config.toml
text_encoder_dropout = 0.05
text_encoder_inner_norm = false
batch_size = 64
Rows from block 12 of the audio encoder, named by matrix and row number. Each number is 128 + 24 x the weight over its row's rms, rounded and kept within 0 to 255. All counts start at 0. After the name is the row's rms in percent of the matrix's.
# convs1: 3x3 conv, stride 2 (encoder.blocks.12.convs.1.weight, 104x104x3x3), inputs 90-98, a 3x3 kernel for each
convs1.9 101 [122 125 153  93 104 108 156 137 173 137 116 154 139  86 121 130 157  91 109 121 137 114  72 152 116 154 124 144 138 132 123 147  99 142 183 111  95 105 141 110 179 147 126 168 156 113 120 116 132  70  69 156 139 131 143 155 100 155 114 143 108  88  85 114 109 120 129  40 177 131 129 134 108 165 128 153 135 137 131 134 147]
convs1.10 100 [100 132 158 139 112 111 135 133  85 128 143 132 109 179 161 133 126 132 149 138 112 118  84 149 139 188 138 129 160 135 116 196 100  88 111 134 130 103 136 136 112 144 104 120 104 126 116 115 114 153  97 140 151 151 158 139 148 119 159 172 140 117 129 150 150 145  94 138 118 109 114 114 131 123  96  80 137 195 111  68 100]
convs1.11 100 [105 105 113 130 122 139 116 129 135 119 141 124 158  72 109 151 116 140 160 108 140 127 126 105 136 148 128 137 138 100 201 114 127 166 135 137 109  94 109 142 142 133 161 108 112 166 152 142 200  99 136 150 184  86 137 169 132  98 123 129 125 134 126 153 147 156 145 168 137 130 116 135 146 117 101  99 169  91 114 145 118]
convs1.12 100 [157 108 136 118 108  89 141 156 106 101 130 127 141 172 123 122 111 159 129 146 162 116 121 136 141 127 174 144  86 134 122 221 118 127  52  92 121 145 126 141 148 109 107 140  98 130 126 139 114 118 126  98 125 117 139 120  85 156 128 156 158 154 112 149 103 117 108 108 106 143 151 161 105 118 131 130 136 137 128  96  90]
convs1.13 098 [136 153 110 145  97 113 129  98 121 146 108 141 121 103 123 117 145 156 104  59 106 142 105 158 115 222 154  83 181 111 130 159 121 117 144 199 130  84 154 109 155 142 115 139 141 133 160 142  69 154 154  91 139 163 135 160 155 140 139 101 120 129 189 119 144 148 150  97  99 122 123 102 133 148 115 142 119 121 138 154 143]
convs1.14 100 [152 160 156 110 107 128 156 134 153 133 153 127 102 138 110 136 142 144 117  95 121  97  87 121 149 162 149 148 143 120 133 104 126 121 143 155 127 134 139 117 114 115 153 116 155 146 157 107 148 127 134 149 118 151 110  92 110 106 126 144 136 115 110 152 144 111 110 115 108 173 161 134 136 137 103 136 137 147 137 155 125]
convs1.15 099 [123 117 124 133 102 118 171 165 143 120 126 106 132 152 114 102 154 130  71 100 119 124 159 177 104 123 129 114 199 138 148 114 116 135 119  97 165 109 106  89 154 103 139 173 128 138 122 122 191 129 120 145 160 125 103 157 157 140 108 103 129 109  98 112 123 134 162 157 164 130 112  89 149 112 104 180  97 129 129 118 128]
convs1.16 102 [151 150 125 122 121 116 117 127 118 128 148 122 119  75 117 103 107 128 119 130 126 118 112 101 135 149 161 127  97 125 123 148 148 134 142 105 140 139 130 141 111 136 121 121 151 148 126 101 121 131 109 141 123 146 123 115 105 121 130 117 173 162 116 105 145 112 119  78 151 143 104 113 163 113 128 140  88 101  98 185 122]
convs1.17 100 [143 135 127 135 137  90 148 158 144 105 139 118 126 121 118 107 127 120 122 109 136 126 115 138 160 127 135 143 179 129 114 153 128  99 152 115 115  92 131 134  96 135 113 118 143 125 147 149 142  96 113 108 130 121 118 149 106 124 138 154 110 108 144 125 107 102 106 113 179 132 106  96 126  90 140 109 210  94 119 126 172]
convs1.18 097 [121 119 123 149 121 159 137 143 125 113 116 156 117 146 122 115 130  99 148 116  90 121  93 120 132 119 168 109 228 101 118 134 141 161 160 168 101 108 133 112 149 146 124 143 117  91 140 138 121 105  95 121 132 179 107 123 113 124 127 172 111 141 174 115 175 164 142 143 114  85 108 127 146 132 130 122 108 128 137 140 132]
convs1.19 101 [121 120 148  86 116 109 122 108 107 137 147  87 135 149 168 128 124 119 101 199 127 136 152 106 134 130 108 126 102 108 127 127 150 130 139 151 127 119  97 114 112 121 145 144 143 103 108 130 153 133 128 126 138 123 138 185 154 127 164 176 106 111 104  67 130 153 152 167 125 157 123 135 127 132 138 131  94 147 111 118 132]
convs1.20 100 [146 107 127 138 137 127 104  97 151 116 157 115 146 166 124 112 123 125 124 117 121 123 191 166 137 175 113 162 127 113 126 176 110 118  68  66 117 133 142  99 139 133 135 136 123  86 136 138 101 122 108 175 156 157 159 124 155  50 139 140 117 124 113 130 160 149 101 104 110 128 142 130 146 135 161 121 141 142 111 134 174]
convs1.21 097 [152 132 145 126  84 158 146 101 102 160 150 123 123 129 101 124 146 151 134 131  56 143 122 133 118 203  94 128  81 133 158  43 141 117 171  99 121 135 126 133 143 142 106 126  95 110  57 129 111 160 111 137 151 140 137 161 188 134 138 111 142 114 130 126  98 177 110 127 101 111 133  99 104  83 125 169  81 129 126 132 125]
convs1.22 100 [131 138 132 149 143 158 128 138 131 147 153 123  78 128 135  98 119 123 143 184 146 127 115 113 114  74 127 107  87 151 119 165 138 138 118 148 112 109 127 143 150 128 148  95 103 105  91 122 142 132 141 132 136 141 132 112 114 124 101 152 116 153 120 141 111 122 144 198 137 168 117 157 141 122 123 135 114  82 126 140 157]
convs1.23 099 [125 117 146 126  84 114 121 128 142 115 150 118 130 125  89 124  96 114 142 104 151 115 152 139 128 129 111  97 152  84 101 153  84 104 153 129 109 143 149 116 121 135 108 155  95  95  82 129 124 153 144 153 107 142 127 167 134 145 136 155 130 131  88 101 125  93  82 146 125  94  99 122 112 183 153 144  70 113 139  72 137]
convs1.24 099 [118  86  92 162 140  97 137 119 125 134 129 174  90 175 114 118  98 145 156 141 122 111 129 140 128 128  90 100 135 151 104 116 149 134 133 101 125  89 107 141 123 135 137 171 183  98 129 113 136 146 111 143 147  95  99 124 150 112 127  66 141 135 137 153 119  94 155 141 139 136 127 150 114 140 117 131 133 121 154 208 144]
convs1.25 101 [123 134 131 112 117 145 113  79 114 105 150 102 116 107 121 141 128 149 103 112 112  86  89 103 123 137  96 107 111 125 122 129 134 153  71 146 124 120 121 136 114 115  97 144 157 130 152 129 159 149 128 147 157 134 133 124 149 110 122 135 124 117 122 130 125 172 148 165 119  99 100 153 129 143 120 160 164 138 104 123 128]
convs1.26 099 [133 139 116 113 179 141 113 107 158 142 118  97 138 129  85 137 113 128 129 119 103 124 114 111 130 187 141 136 123 184 103 126  96 146 184 109 132 133 139 122 173 143 115 143 117 121 138 116 102  84 105 127  90 110 109 121 120 148 109 143 119 113 154 107 123 105  99 101 113 154 144 112 141 128 118 138  89 122  97 123 120]
convs1.27 101 [126  74 105 130 105 113 136 135 124 123 130 101 149 139 122 149 119  80  92  93 120 140  77 114 122 117 121  77  98 119 131 123 135 166 176 171 126 107 106 114 124 156 126 129 129 149 137 123  93  93 157 127 114 117 116 149 114  86 143  97 114 144 150 144 110 117  92 116 129  87 155 146 121 139 118  94  61  98 155 136 118]
convs1.28 100 [156 134 120 140 126 140 108 164 108 129 122 115 126 140 150 120 111 101 151 194 145 133 174 177 143  97 152 152  96 169 122  87 130 109 124  99 102 132 114 124 129 117 163 160 138 154 203 147 120 126 144 142 153 161 114  83 126  89  79 122 154  98 133 123 142 133 112 146  94 113 183 159 138 107  87 141 154 145 148 117 149]
convs1.29 098 [123 163 149 131  94 155  98 153 152 129 126 131 152 131  96 133 103 142  89 101 119 136 137 142 154 145 185 116 139 138 139 134 116 126 132 149 138 167 150 123  89 135 130 147 112 135 164 104 115 142 121 125 116 172 123 116 105 121  74  75 102 150 140 124 123 126 136 174 134  99 108 136 132  92 112 138 120 111 110 161 117]
convs1.30 101 [115 107 161 112 122  96 139  84 151 127 128 141 114 148 135 143 121 150 110 123 119 120  86  99 146  74 148 166 171 161 105 102  96 118  77 126 104  89 127 117 150 125 148 160 110 153 126 100 142 113  99 139 134 109 164 120 173 153 133 190 138 167 119 141 124 142 151 164 151 133  92 100 131 156  89 143 155 120 135 136 138]
convs1.31 100 [166 148 145 172 135 174 148 121 101 104 143 150 139 106  95 156 104 128 112 106 140  69 128  93 134 117 130 118 111 119 179  77 112 166 180 114 106 110 133 115 118 176 172 153 130 141 125 147 172 146 129 122 107 155 171 103 121 135 127 130 121  87  88 166 132 140 140 142 117 129 136 128 113 131  87 123 179 153 108 145 122]
convs1.32 101 [148 104 121 129 127 195 136 114  75 129 112 110 117 130 130 138 110  96 125 169 140 175 209 134 104  86 114 135  82 101 112 148 128 110 129  63 118 116  88 102 138 115 138 170 190 168 176 127 105 101 122 145  84  92 111 136 108 153 101  99 118  95 135 142 106 159 119 115 158 123 122 114 150 161 132 151 121 163 110 153 132]
convs1.33 102 [113 140 133 109 111 118 119  92 108 122 165 127 112 140 114 117 155 106 154 121 132 152 147  99 134 146 103 122 153 121 143 135 103 102  84 117 139 146 149 155 179 161 138 166 152 123 118  92 110 128 147 113  86 128 127 107 101 137 185 125  97  72 129 145 146 124 109  77 141 139 165 117 169 160  91 158 122 132 127 122 148]
convs1.34 098 [102 130 118 107  98  97 118 149 143 125 109 143 137 144 108 122 121  89 106 130 117 136 151 113 123 184 153 155 157 151 135  89 159  97 132 100 157 139 152 128 134 151 123 103 159 116 166 168 104  80  71 117 123 117 129  89 130  96 130  49 123  82 127 119 123 132 109 124 148 157 151 122 142 115 102 151 145 105 117 191 126]
convs1.35 098 [120 114 126 138 125 151 116  81 124 134 128 130 131 185 162 162 122 123 124 127 165 135 134 134 139 166 161 124 119  92 142 172 127 115 121 107 126 127 126  71 142 133 133 146 108 112  95 110 129 124  96 107 166 120 173 111 140 135 180 118 130  99 115 138 130 118  96 165 127  87 141 107 127 193 111 152 114  94 167 138 124]
convs1.36 100 [ 94 165 133 102 111  86 145 149 120 130 130 126 108 113 103 102 121 127 153 121 142 124 111 144 127 142 118 106 141  64 118  91 104 171 116 147 115 174 117 122  99 112 124 166 107 115 142 117 134 123 139 146 102 143 135 121 145 145  93 118 102  96 119 125 147 177 137 199 158  86 123  94 135 141 125 124 143  83 125  93 118]
convs1.37 099 [160 134  92 101 151 150 133 119  82 158 113  85 155 125 100 119 101 136 111 113 117 202 162 168 103  97  86 140 148 135 121 178 138 147  93 120 132  97 106 114 119 103 129 131 163 101 107  97 145  97 149 104 148 122 115 168 139 123 110 111 151 118 136  92 123 132 114 149  96 116 128 135 145 118 147 164 145 151 108  90 123]
convs1.38 101 [111 125 115 135 138 147 115 129  93  95 108 116 117 109 161 141 148 152 140 197 108  92 119 162 141  93 136 139  84 111  71 147 122  99  86 147 145 129 128 132 127 138 131 127 140 140  95 114 133 134 162 163 111 125 109 122  84 140 124 122 118 143 116 118  91 104 133 123 140 133 151 125 146 110 148 114 149 122 156 103 134]
convs1.39 099 [132 119 128 110 110 145 125 123 150 135 168 149 114  99  95 102 170 132 108 123 156 130 162 111 139 141 133 111  65  84 101  82 113 122 184 130 127 123 169 146 139 134 124 125 181 122 156  86 107 136 122 115 106 140 129 111  93 138 107 136 144 132 132  91 123 148 137 158 100 135  85  64 122 110 107 148 127 115 107 107 127]
convs1.40 101 [113 101 134 128 145 173 117 136  81 128 127 110 133  44 112  77 135  84 132 124 142 136 133 135 131 208  78 109 169 115 134 107 148  82  86 107 170 144 127 144 128 173 158 101 110 138 157 119 151 126 147 149 144 130 118  76 130 147 126 115 143 117 140 110 130 151 126  85 125 160 182 111 149 119 106 108 108 113 139 142 146]
convs1.41 101 [144 114 127 147 136 138 154 134 114 165  95 125  96 116 161 123 118 132 176 164 149 117 148  74 128  92 122  84  83 114 131  75 140 112 129 109 114 151 142 130 149 134 109 129 136 147 105 170 160 119 171 146 152 136 116 126 129 156 168 141 133 164 130 152 109 145 128  84  95 113 125 154 136  86 136 122 145 104 112 110 123]
convs1.42 098 [118 122 122 136 141 145 145 148 138 143 147 119 158 107 107 141 130 123 126 117 118 121  67 106 163 125 142 108 126 109 128 225 120 119 157 112 126 126 124 143 105 105 111 143 108 116 132 144  71 189  88 134 156 148 161 125 102 108 132 132 116 153 115 116 124 111 138 119 134 130 119  96 139 109 126 155 140 165 140 116 102]
convs1.43 101 [120 116 116 125 127 112 130 146  99 138 142 176 116 104  97 124 114 117 152 152 156 117  88 100 128 144 115 132 118  98 142 181 158 156 112 130 117 172  69 129  91 114 175 139 171 158 100 119 145 117  98 137  54 106 117 130 164 119 184 171 170 107 106 122 154 113 151 111 115 142 176 152  84 153 138 161 166 146 143 114 140]
convs1.44 100 [136 131 157 121 104 128 133 159 115  84  79  98  97 117  98 127 132 157 133 114  87  77 121  72 151 125 154 101  79 140 143 121 125 115 130  76 166  62 141 104 108 152 129 133 170 142 113 129 152 131 113 147 170  96  85  94  91 126 102 112 136 109 140 124 110 143 109 119  73  96 150 105 141 134 108 126 130  83 126 115 144]
convs1.45 101 [ 96 128 119 147 120 136  80 144 124 120 128  92 147 106 167 147 127 105 153 148  97 118 161 177  59 140 111 154  68 120 164 162 126 121  98  79 112  99  99 107 131 117 142  91 139 145 113 124  98 183 106 163 124 128 121 118 123 132 131 125 151 172 135 140  98 137 175 147 140 132 171 123 142 133 112 117 118 139 128 140 145]
convs1.46 102 [133 110 140 182 115 160 125  99 127 142 121 135 155 120 156 131 127 142 119 123 109 145 118 121 124 118 155 129 194 123 144  83 124 131 156 106 144 146 130 109 144 105 139 132 189 141 149 146 112 113 113 130 129 120 120 139 102 113 160 125 151 150 185 122 161 116 125 157 105 134 161 146 108 121 128 119 123 118 115 140 103]
convs1.47 101 [116 137 133 102 139 137 143 129 126 122 154 125 154 155 140 115 128 117 140 106 116 128 193 170 145  97 114 132 139 142 108 119 111 120  95 120 123 122 143 101 115 162 109 114 101  87 120  92 105 114  82 116 188 118 133 127 118 124 111 149 133 136 138 163 129 108 137 141 111 131 119 118 146 155 113 102 131 109 142 146 119]
convs1.48 098 [122 139 118 149 161 128  96 133 142 136 112 144 103 156 132 163 105 141 150 145 131  89 119 117 153 109 131 171 113 148  91 158  67 173 181 143 114 137 102 136 107 178 132 135 121 124 101 113 161 100 106 132 111 140 128 124 167 133 128 132 141 125 139 151 111 123 136 164 124 139 121 116 116 109 113 129 183 148 161 147 169]
convs1.49 101 [105 132 129  81 100  80 122 122 112 120 152 137 142 114 126 122 105 111 100  88 109 105 134 138 155 125  96 126 124 100 154 111 154 143 134 110 138 153 169 159 127 126 142 124 178 125 154 117 122 111 116 127 145 131 150 111 131 110 106 138 102 103 118 110 157 178 142 123 145  80 147 131 149 109 141 101 112 141 118 106 129]
convs1.50 100 [149 133 100 110  98 119 122 185 121 142 128 134 170 144 120  98 128  86 141 144 143 129 125  92 129 120 107 130 116 127 142 122 116 115 121  77 126 142 176 112  96 126 141 143 163  86 103 101 166  71 108 142 144 110 140 129 143 126 111 151 101  85 108 139 105 108  95 126 139 145 163 129 117 113 132 170 162 144 133 144 122]
convs1.51 097 [130 107 125 129 170 158 126 154 119 115 150 124 116 122 151 143 110  77 162 106 104 114 114 124 150 155 136 112 108 141  91 141 129 107 104  89 155 134 147 100 151 131 115 114  86 171 121 146 207 108 117  62 144 121 103 138 113 120 124 133 117 144 134 143 127 133 118 142  92  90 153 101 114 128 137  87 131 130 140 140 128]
convs1.52 100 [101 138 131 147 137 153  87 124 133 131 137 100 147 114 108 104  92 138 122  98 126 122 137 172 120  98 121 135 123 132 119 128  90 109 154 115 123 159 156 115 171 144 125 116 122 153 124 156 140  95 138 163 165 107 169 127 118 131 128 119 132 106 106 117 126  96 110  91 110 142 102 144 121 133 140 135 111 134 184 108 110]
convs1.53 098 [ 96 122 123  82 141 113 165 123 115 121 133 143 140 120 105 123 125 125 115  90 127 103  92  58 145 182 133 134 122 124  93 111 157 139 135 133 120 147 138 139 204  93  94 109  78 120  90 136 101  97 115 103 138 124 135 151  94 151 135 137 111 136 113  81 116  98 132 111 105 144 151 180 138 131 113 168 141 178 135  61  76]
convs1.54 097 [145 145 105 139 120 127 110 131 148 152 132 178  87 146 140 116 119 131 104 146 129  95 169 119 122 145 139 142 189 122 111 106 127 124 147 114 134 126 154 119  77 120 124  97 167 142 144 141 140 135  85 132 140 126 149 131 132 106 158 159 143 128  88 133 124  88 148 125 164 114  76  94 147 134 116 144 177 135 132 151 104]
convs1.55 102 [134  97 137 115 130 133 159 123 118 158 138 104 139 131 146 130 117 152 163 201 157 152  96 107  74 112 131 157 122 178 141 142 121  80  85  82 110 127 132 147 116 114 142 127 119 129 162 116 126 138 139  82 139  98 135 141 165 131 108 113 133 151 119 119 157 139 112 134 126 109 120 154 140  92 102 101  77 110 152 215 169]
convs1.56 101 [138 166 136 154 135 110 118 149  99 136 138 124 141 145 108 131  86 144 145 105 127 146 152 115 127 177 128 113 144 107 125  78  96 159 139 130 130 107 140 145 140 130 127 106 175 138 146 105  84 111  92 137 151 146 117 120 107 107 101 116 164 109 132 122 141 165 159 192 163 130 146 134 135 138 114 109 134 122 175 100 166]
convs1.57 098 [103 141 148 127 157 161 137  94 123 125 126 132 120 115  94 120 148  94 106 163 112 121 115  82 143 174 161 124 107 125 128  84  93 152 154 113 109 116 132 147 134 152 139 141  72  98  82 137  81 102  99 137 184 154 142  91 119  83  92 118 152 118 125  80 136 148 144  83  98 145 129 117 140  97 124 167 174 117 107  76  94]
convs1.58 101 [119 132 111 105 127 132 136 136 135 134 129 125 131 160 141 112 145  90 149 119 153 149 185 204 118  92  72 123 171 124 116 127 132 110  80 113 120 130 130 102 170 120 128 132 146  97 116 147 105  93 135 144 147 168 115 130  65 133  87 117 144 153 109 166 108 120 146 167 193 102  91 104 135 133 102 104 173 129 103 139 159]
convs1.59 102 [114 135 127 131 114 151 108  99 126 142 136 150  95 104 148  99  84 102 125 103 114 138 120 141 101 158 161 126 119 113  79 153  74 115 125  67 134 132 122 117 140 136 117 130 134 128  93 121 175 112 157  84 109 115 138 146 124 162 141 180 129 125  90 131 112 134 142  96 114 132 139 146 118 128 133 132 111 165 119  94 141]
convs1.60 100 [143  99 100 122  85 102 117 102 126 120 102 140  95  85  82 114 179 158 115 147 175  96 112 140 134  91  97 131 125 142 145 108 145 101 201 146 123  89 131 115 150 122 145 131 136 114 119 126 105 130 113  80 157  82 130 100 127 111 103 113 114 159 154 118 110 102 129 128 134 114 135 131 101 119 132 126 119 167 161 166 147]
convs1.61 101 [106 140  99 141 143 153 154 163 158 149 116 131 147 162 131 101 101 112 132 115 130 101 179 160 143 157 161 132  99 135 130 128 108 110 108  92 133 156 109 161 126 105  82 133 109  96 100 152 114 132 140 176 129 129 156 155 138 110 140  93 136 136 172 141 130 119 110 149  94 148 177 132  91 113 128 102 103 122 168 131 101]
convs1.62 102 [143 125 133 155 135 181 114 146 126 155 132 138 142 104  64 149 115 107 152 148 144 175 143 196 135 103  97  93  90 120 110 167 108 108 169 119 123 151 130 134 146 146 101 105 149 118 108 117  99 129 107 106 121 136 133 114 126 114  88 130 130 128 142 116 127 150 106 130 106 127 137 158 125 129 115 178 122 139  99 146 118]
convs1.63 096 [107 120 123 106 123 127  90 147 104  94 118 150 101 131 137 164 124 124 136 122 116 107 124 154 177 181 169 115 132 124 151 166 141 137 127 135 159 147 123 112 107 136 108 127 105 113 111 146 105  87 137  96 139 106 116 106 116 166 182 122 148 136 126 135 124  81 132 127 114 136 153 134 112 102 113 118  88 144 121 172 126]
convs1.64 100 [120 108 146 143 166 119 113 131 124 115 150 136 104  83 128  88 135 131 131 119 103  93  91 102 123 162 123 114 125 135 128 203 140 138  89 139 135  99 139  68 117 124  62 137 117 127 149  97 138 121 149 134  73 108 141 116 133 123 115 155 140  86 130 122 160 168 144 152 155  83 161  99 146  79 125 102  95 128 164 173 143]
convs1.65 099 [142 128 142 109 128 172 125  97 102 141 144 137 121  95 109 135 145 122 146 107 156 121 140 132 118 134 114 113 173 130 149 120 118  96 128 100 133 138 114 107 117 144 109 157 150 128 128 120 136 118 113  98 133 108 115 160 118 111 128 130 117 148 141 151 110 152 128 141 155 172 111 139 122 162 157 159  97  95 120 187 165]
convs1.66 101 [150 137 133 120 108  91 141 137 144 109 105 114 172  86 131 126 103 113 106 179 139 127 156 130 114  76 156 131  68 111 119 111 137 157 129  94 137 116 124  88  77  95 128 151 108 126  84 152 126 131  88 139 176 106 132 117 110 112  98 107 151 124  99 102 113 140 113 101 138 134 136 128 131 118 159 141  97 115 131 123 116]
convs1.67 100 [130 103 109 123 115 140 122 133 109 138 112 141  93 123 140 127 136 147 117 120 118  84 167 124 113 185 135 124  85 119  97  53 156  93 126 153 132 123 127 140 155  96 141 157 112 127 141 132 111 139 145 102 144 146 141 157 129 112 142 125 171 134 163 117 120 111 162 133 176 115  94 120 133 117 117 135 103 156 125  69 129]
convs1.68 100 [133  92 134 133 106 125 155 123 144 133 157 111 171 141 150 121 125 120 139  79  90 113 127 144 129 135  85 133 192 105 142 193 161 157  96 149 135 167 103  87 140 118 121 152 122  98 144  88 139 152 143 130  76 126 119 127  92 143 134 163 114 144 177 111 152 139 109  61 109 155 157 168 105 137 109 132 126 129 123 125  89]
convs1.69 099 [157 151  88 108 129 177  81 110  67  83 148 145 146  89  97 127 128 171 121  84  99 115 142 130 139 127 109 140 104 102 101 144 107 111 171 137 122 128 121 126 116 109 119 134 136 115 124 121 172 158 147 115  88 100 129 174 115 145 168 122 137 152 134 118 136 133  76 137 159 146 160 123 136 134 153 122  69 116 152 189 168]
convs1.70 104 [117 116 164  89 118 112 138 120 142 133 135  72  88 106  58 149 123 155 101 137 157 138 111  56 131 120 152 120 158  81 111  83 117 129 129 107  91 123 115 125 128 110 120  97 123 133 165 142 110 129 134 124 110 167 116 143 114 123 127 122 159 178 157 123  89 125 143 113 140 129 116 103 125  97 109 135  92 123 118 104 100]
convs1.71 102 [133 144 133 134 109  68 126 118 181  95 115 139 139 138  91 145 120 125 133  97 114 150 138 139 123 144 141 133 119 128 114  97 112  88 116 121 147 150 146 105 136 105 114 129 129 148 157 163 116  77  74  94 125 106  98 169 160 105 173 150 126 136  97  91 100 123 139  93 131 130 122 176 143  99 133 155 135 127 157 167  99]
convs1.72 097 [132 148 176  91 118 156 139 141 128 140 120 125 168 136 145 148 124 133 143 118 167 180 185 122 123  64 111 102 154 127 149 126 113 131  64 108 115  98 120 127 115 116 120 112 138 141  93 112 113 157 143 131 125 160 127 149 142 138 151 111 150 104 129 130 118 120 127 103  93 167 153 143 117 135 130 164 128 128 142 133 142]
convs1.73 101 [155 149  97 148 122 109  95 118 109 112 136 121 132 142 123  89 158 141 151 120 136 110 143 123 150 121 160 124 174 119 103 125 160 143 202 126 126 151 111 173 159 137 153 114 111 130 169 115 141 111 167 112 124 123 134 144 124 136 134 111 134 107 106 127 148 109 115 159 140 119 129 144 102 113 116 161  83  89 135 110 150]
convs1.74 100 [134 110 100 118 110  95 129 116 142 131 125 119 160 141 131 144  59 137 155 109 128 151 123 129 104  62 130 120 109 158 184 159 119 148  82 124 125 113 150  89 140 127 129 142 110 141 120 112 117 114 115 115 121 134 112 115 115 132 147 102 124 161 132  95 106 137 103 170 111 120 107 155 144 120 139 128  94 124 166 167 170]
convs1.75 099 [143 173 142 145 137 118 115 147 135 107 142 102 148 108 122 149 129 107 125 111 124  87  81  88 134 179 120 170  81 125  79 143 139  91 127 134 118 113 142 157 122 109 163 127 137 117 124 124 152 128 158  96  90 118  89 113 138 128 131 141 132  97 105 153 130 127 148 108 133 109 156  99 144 155 123 120 131 114 148 106 162]
convs1.76 096 [139 166 153 107  89 114 192 150 140 122 112 127 113 137 124 121 129  89 143 118 156 119 125 149 143 158 140  82 121 110 169 147 132 100 114 116 129 143 151 117 137 126 118 105 127 118 115  96 136 137 158 135 126 117 103 137 130 125 130 122 146 134 104 136  95 128 147 125 147 137 113 158 140 138 115 162 185 142 124  99  88]
convs1.77 098 [122  93 128 113  93  96 123 136 107 142 124 165 106  98 107  94 147 149 106 114 129 170 129 135 125 128 123 177 112 178 114 120 133 106 120 105 123 139 122 133 145 133 125 114  69 134 170 154 121 177 145  99 116 133 125 167 155  90 110 139 137 146 140 127 157  99 126 192 125 115 127 130 135 126 153 142 145 100 119  85 129]
convs1.78 099 [162 139 130 159 156 132 175 161 156 132 107  95 180 136 136 119 123 115 122 112 139 186 114 146 149 153 127 103 106 120 140 163 119  94 105 115 128  93 113 107 117 125 145 142 147 116 146 127 122 146 107 145 113 130 124 135 105 130 122 141 106 138 136 163 139 135 111  84 113 116  96 101 138 121 135 114 148 162 114  86  92]
convs1.79 103 [144 145 156 152 107 142 142 112 104 121 129 127 111 104  92 162 148 131 180 160 129 131 137 108 135 178 113 122  98 111  95  63  99 159 120 123 119 108 139 128 157 140 132 120 121 113 107  95  81  93 124 154 106 138 103 119 129  79 144 142 172 198 148 127 162 168 104  86 144 117 125 107 112 168  92  96 139 114 112 116 103]
convs1.80 102 [139  92 139 121 123 155  85 123 158 179 124 135 136 119  76 126 114 103  94 119  88 119 111 126 167 154 171 109  65 114 146 112 129 149 157 130 158 169 137 157 143 180 110 121 127 139 129 115 141 123 163 152 145 156 134 105 121 103 115 137 119 160 130 162 151 137  81 129 135 145 140 144 164 174 108 143  96 176 112  74  97]
convs1.81 098 [166 146 126  91 106 139 116 147  93 154 114 127 142 130 149 167  89 149 136 128 154 169 204 187 103 131 117 111 171 112 160 153  67 151 103 101 122 123 140 117 179 164 137 157 163 111 119 145 123 118 144 123 152 127 114 177 115 136 125 132 113 177 141  94 169 139  94 126 133 131  92 128 138 140 130 100 128 134 117 178 131]
convs1.82 101 [129 134 110  80 130 150 147 142 135 139  92 126 128  96 133  94 126 132 127  92 151 158 132 133 148 131  87 137 128 143 148  91 137 131 147  98 161 148  86 100 179 114 133  90  80 132 119 126 114 101  90  97 112 152 147 126 145 141 145  92 127 120  92 150 127 154 107 107  88  99 106 105 140 119 187  77 102 133 145  96 117]
convs1.83 101 [149 105 143 145 145 119 128 125 100 141 143 137 100 142 101 161 122 150 133  77 104 127  92 116 146 168 149 128 147 168 170 143 187 157 129 169  98 121 123 124 113 183 121 126 134 127 118 131 116 132 161  58 101 112  92 128 147 110 151 143 121  88 155 134 115 104 149 128 142 110 115 108 128 155 114 112 173 118 105 105 112]
convs1.84 101 [163 117 134 153 141  75 165 114 118 102 139 130 152 144 143 147 140 125 131  91 127 138 144 167 135  95 106 109 134  96 141 121 171 109 123 179 142 139 126 138 109  98 138 130 141 108 126 127  97  85 110 114 159 143 115 141 145 220 178 186 119 104 110 131 157 135 147 127 147 101  97 101 129 116 104 113 120 159 108 180 131]
convs1.85 101 [108 139 133 101  95 103 113 169 123 121 118 118 169 200 146 123 109 134 115  98 167 151 131 103 120 106 145 123 149 131  80 144 117  79 112  88 118 125 177 155 123 138 138 167 183 118 112 128 136 114 106 133 142 143 154 108 103 149 124 122 131  94 138 126 109  92 133 150 136 117 147 145 113  99 132 124 164 130 160 121  89]
convs1.86 100 [125 125 115 136 145 182 123 104 128 154 144 131 115 127  93 100 125 147 113 135  93 123  78  86 133 187 152 143 115 159 132  95 127 155 113 191 149 148 137 134 172 143 132 108 115 142 106 132 120 152 166  93 128 125 157 120 143  91 130 151 120 124 153 140 156 150 151  74 141 153 153 144 138 126 103 160 191  99 165  80 162]
convs1.87 101 [160 123 135 117 107 131 129 156  95 117 148 109 136  93 128 117 158 142 124 149 120 119  90 150 106 102 116 125 171 131 133 150  78 141 133 141 141 130 133 130 127  93 131 129 111 101 113 126 120 123 123 111 174  91 132 128 139 130  57  99 121 111 149 139  74 106 139 105 149 105 103 126 127 123 121 123 169 101 132  78 128]
convs1.88 102 [147 120 152 143  94  93 135 134 105 104  99  62 122  89 147 122 118 122 139 139 120 163  82 120 111  95 128 120 187 109 112 111 141  96 143 131 158 172 117 112 145 120 135 131 150  94 126 180  87  97 179 138 137 138 127 136 118 128 135 134 103 117 152 129 152 117 128 151 109 121  87  80 106 116 154  78 135 129 158 151 125]
convs1.89 099 [136 119 109 153 132 111  96 120  78 162 127 135 118 151 102 124 128 138 137  89  91 159 152 161 140  87 133 147 132 115 106 184 114 115  54 136 111 150 141  61 111  93 134 133 106 170 118 139 126 179 149 134 118 166 142 119 122 137 133 116 140 129 154 133 146 142 129 156 149  65 127 135 125 144  94 122  88 148 137  83 127]
convs1.90 104 [167 112 161 129 125 127  94 116 109  96 126 121  88 154 102 123 118 168 126 123 133 110 156 145 125 108 145  92 136 133  89 172  92 110 112 142 101 141 103 138 162 139 137 141 160 123 152 138 150 149 136 131 121 195 102 128 151 109  79 129 134 113 108 126 149 136 109 163 122 118 165 101 115 120 134  91 129 104 118 141 110]
convs1.91 101 [136 125 125 156 129 134 135 125 149  97 110 122 125 140 100 108 117  95 107 139 139 113  73 122 124 159 151 125  94 165 111 106 100 139  94 133 116 141  98 159  86 142 150 189 101 142 107 128 121 131 100 149 110 114 125 126 130 142 154 153 126 126 147 106 131 109  97 158 134 142 105 133 126 110 145 118 147 130  92 107 124]
convs1.92 102 [111 117 124 145  93 125 136 168 169 101 110 144  98 107 113 143 105 162 151  94 165 136 123 111 132 151 113 112 123 104 145  94 135 161 131 120  96 143 112 147 146 110  99 150 137 109 110 116 135 130 157 105 124 146 102 143 119 107 121 132 126 165 112 101 130 121 152 105 158 109 154 115 117 111 125  93  78 118 144 134 204]
convs1.93 100 [153 150 153 117 134 102 130 108 147 128 150 112 111 139 169 119 141 122 105 109 102 169 150 146 153 106 135  90 133  97 139 125 150 140 125 133  87 130 111 114 149 124 136 118 114 134  86 104 113 140 126 123 185 151 130 101 108 118  87 137 172 110 130 167 123 154  99 128 109 147 151 159 130  90 117 135 134 125 130  95  83]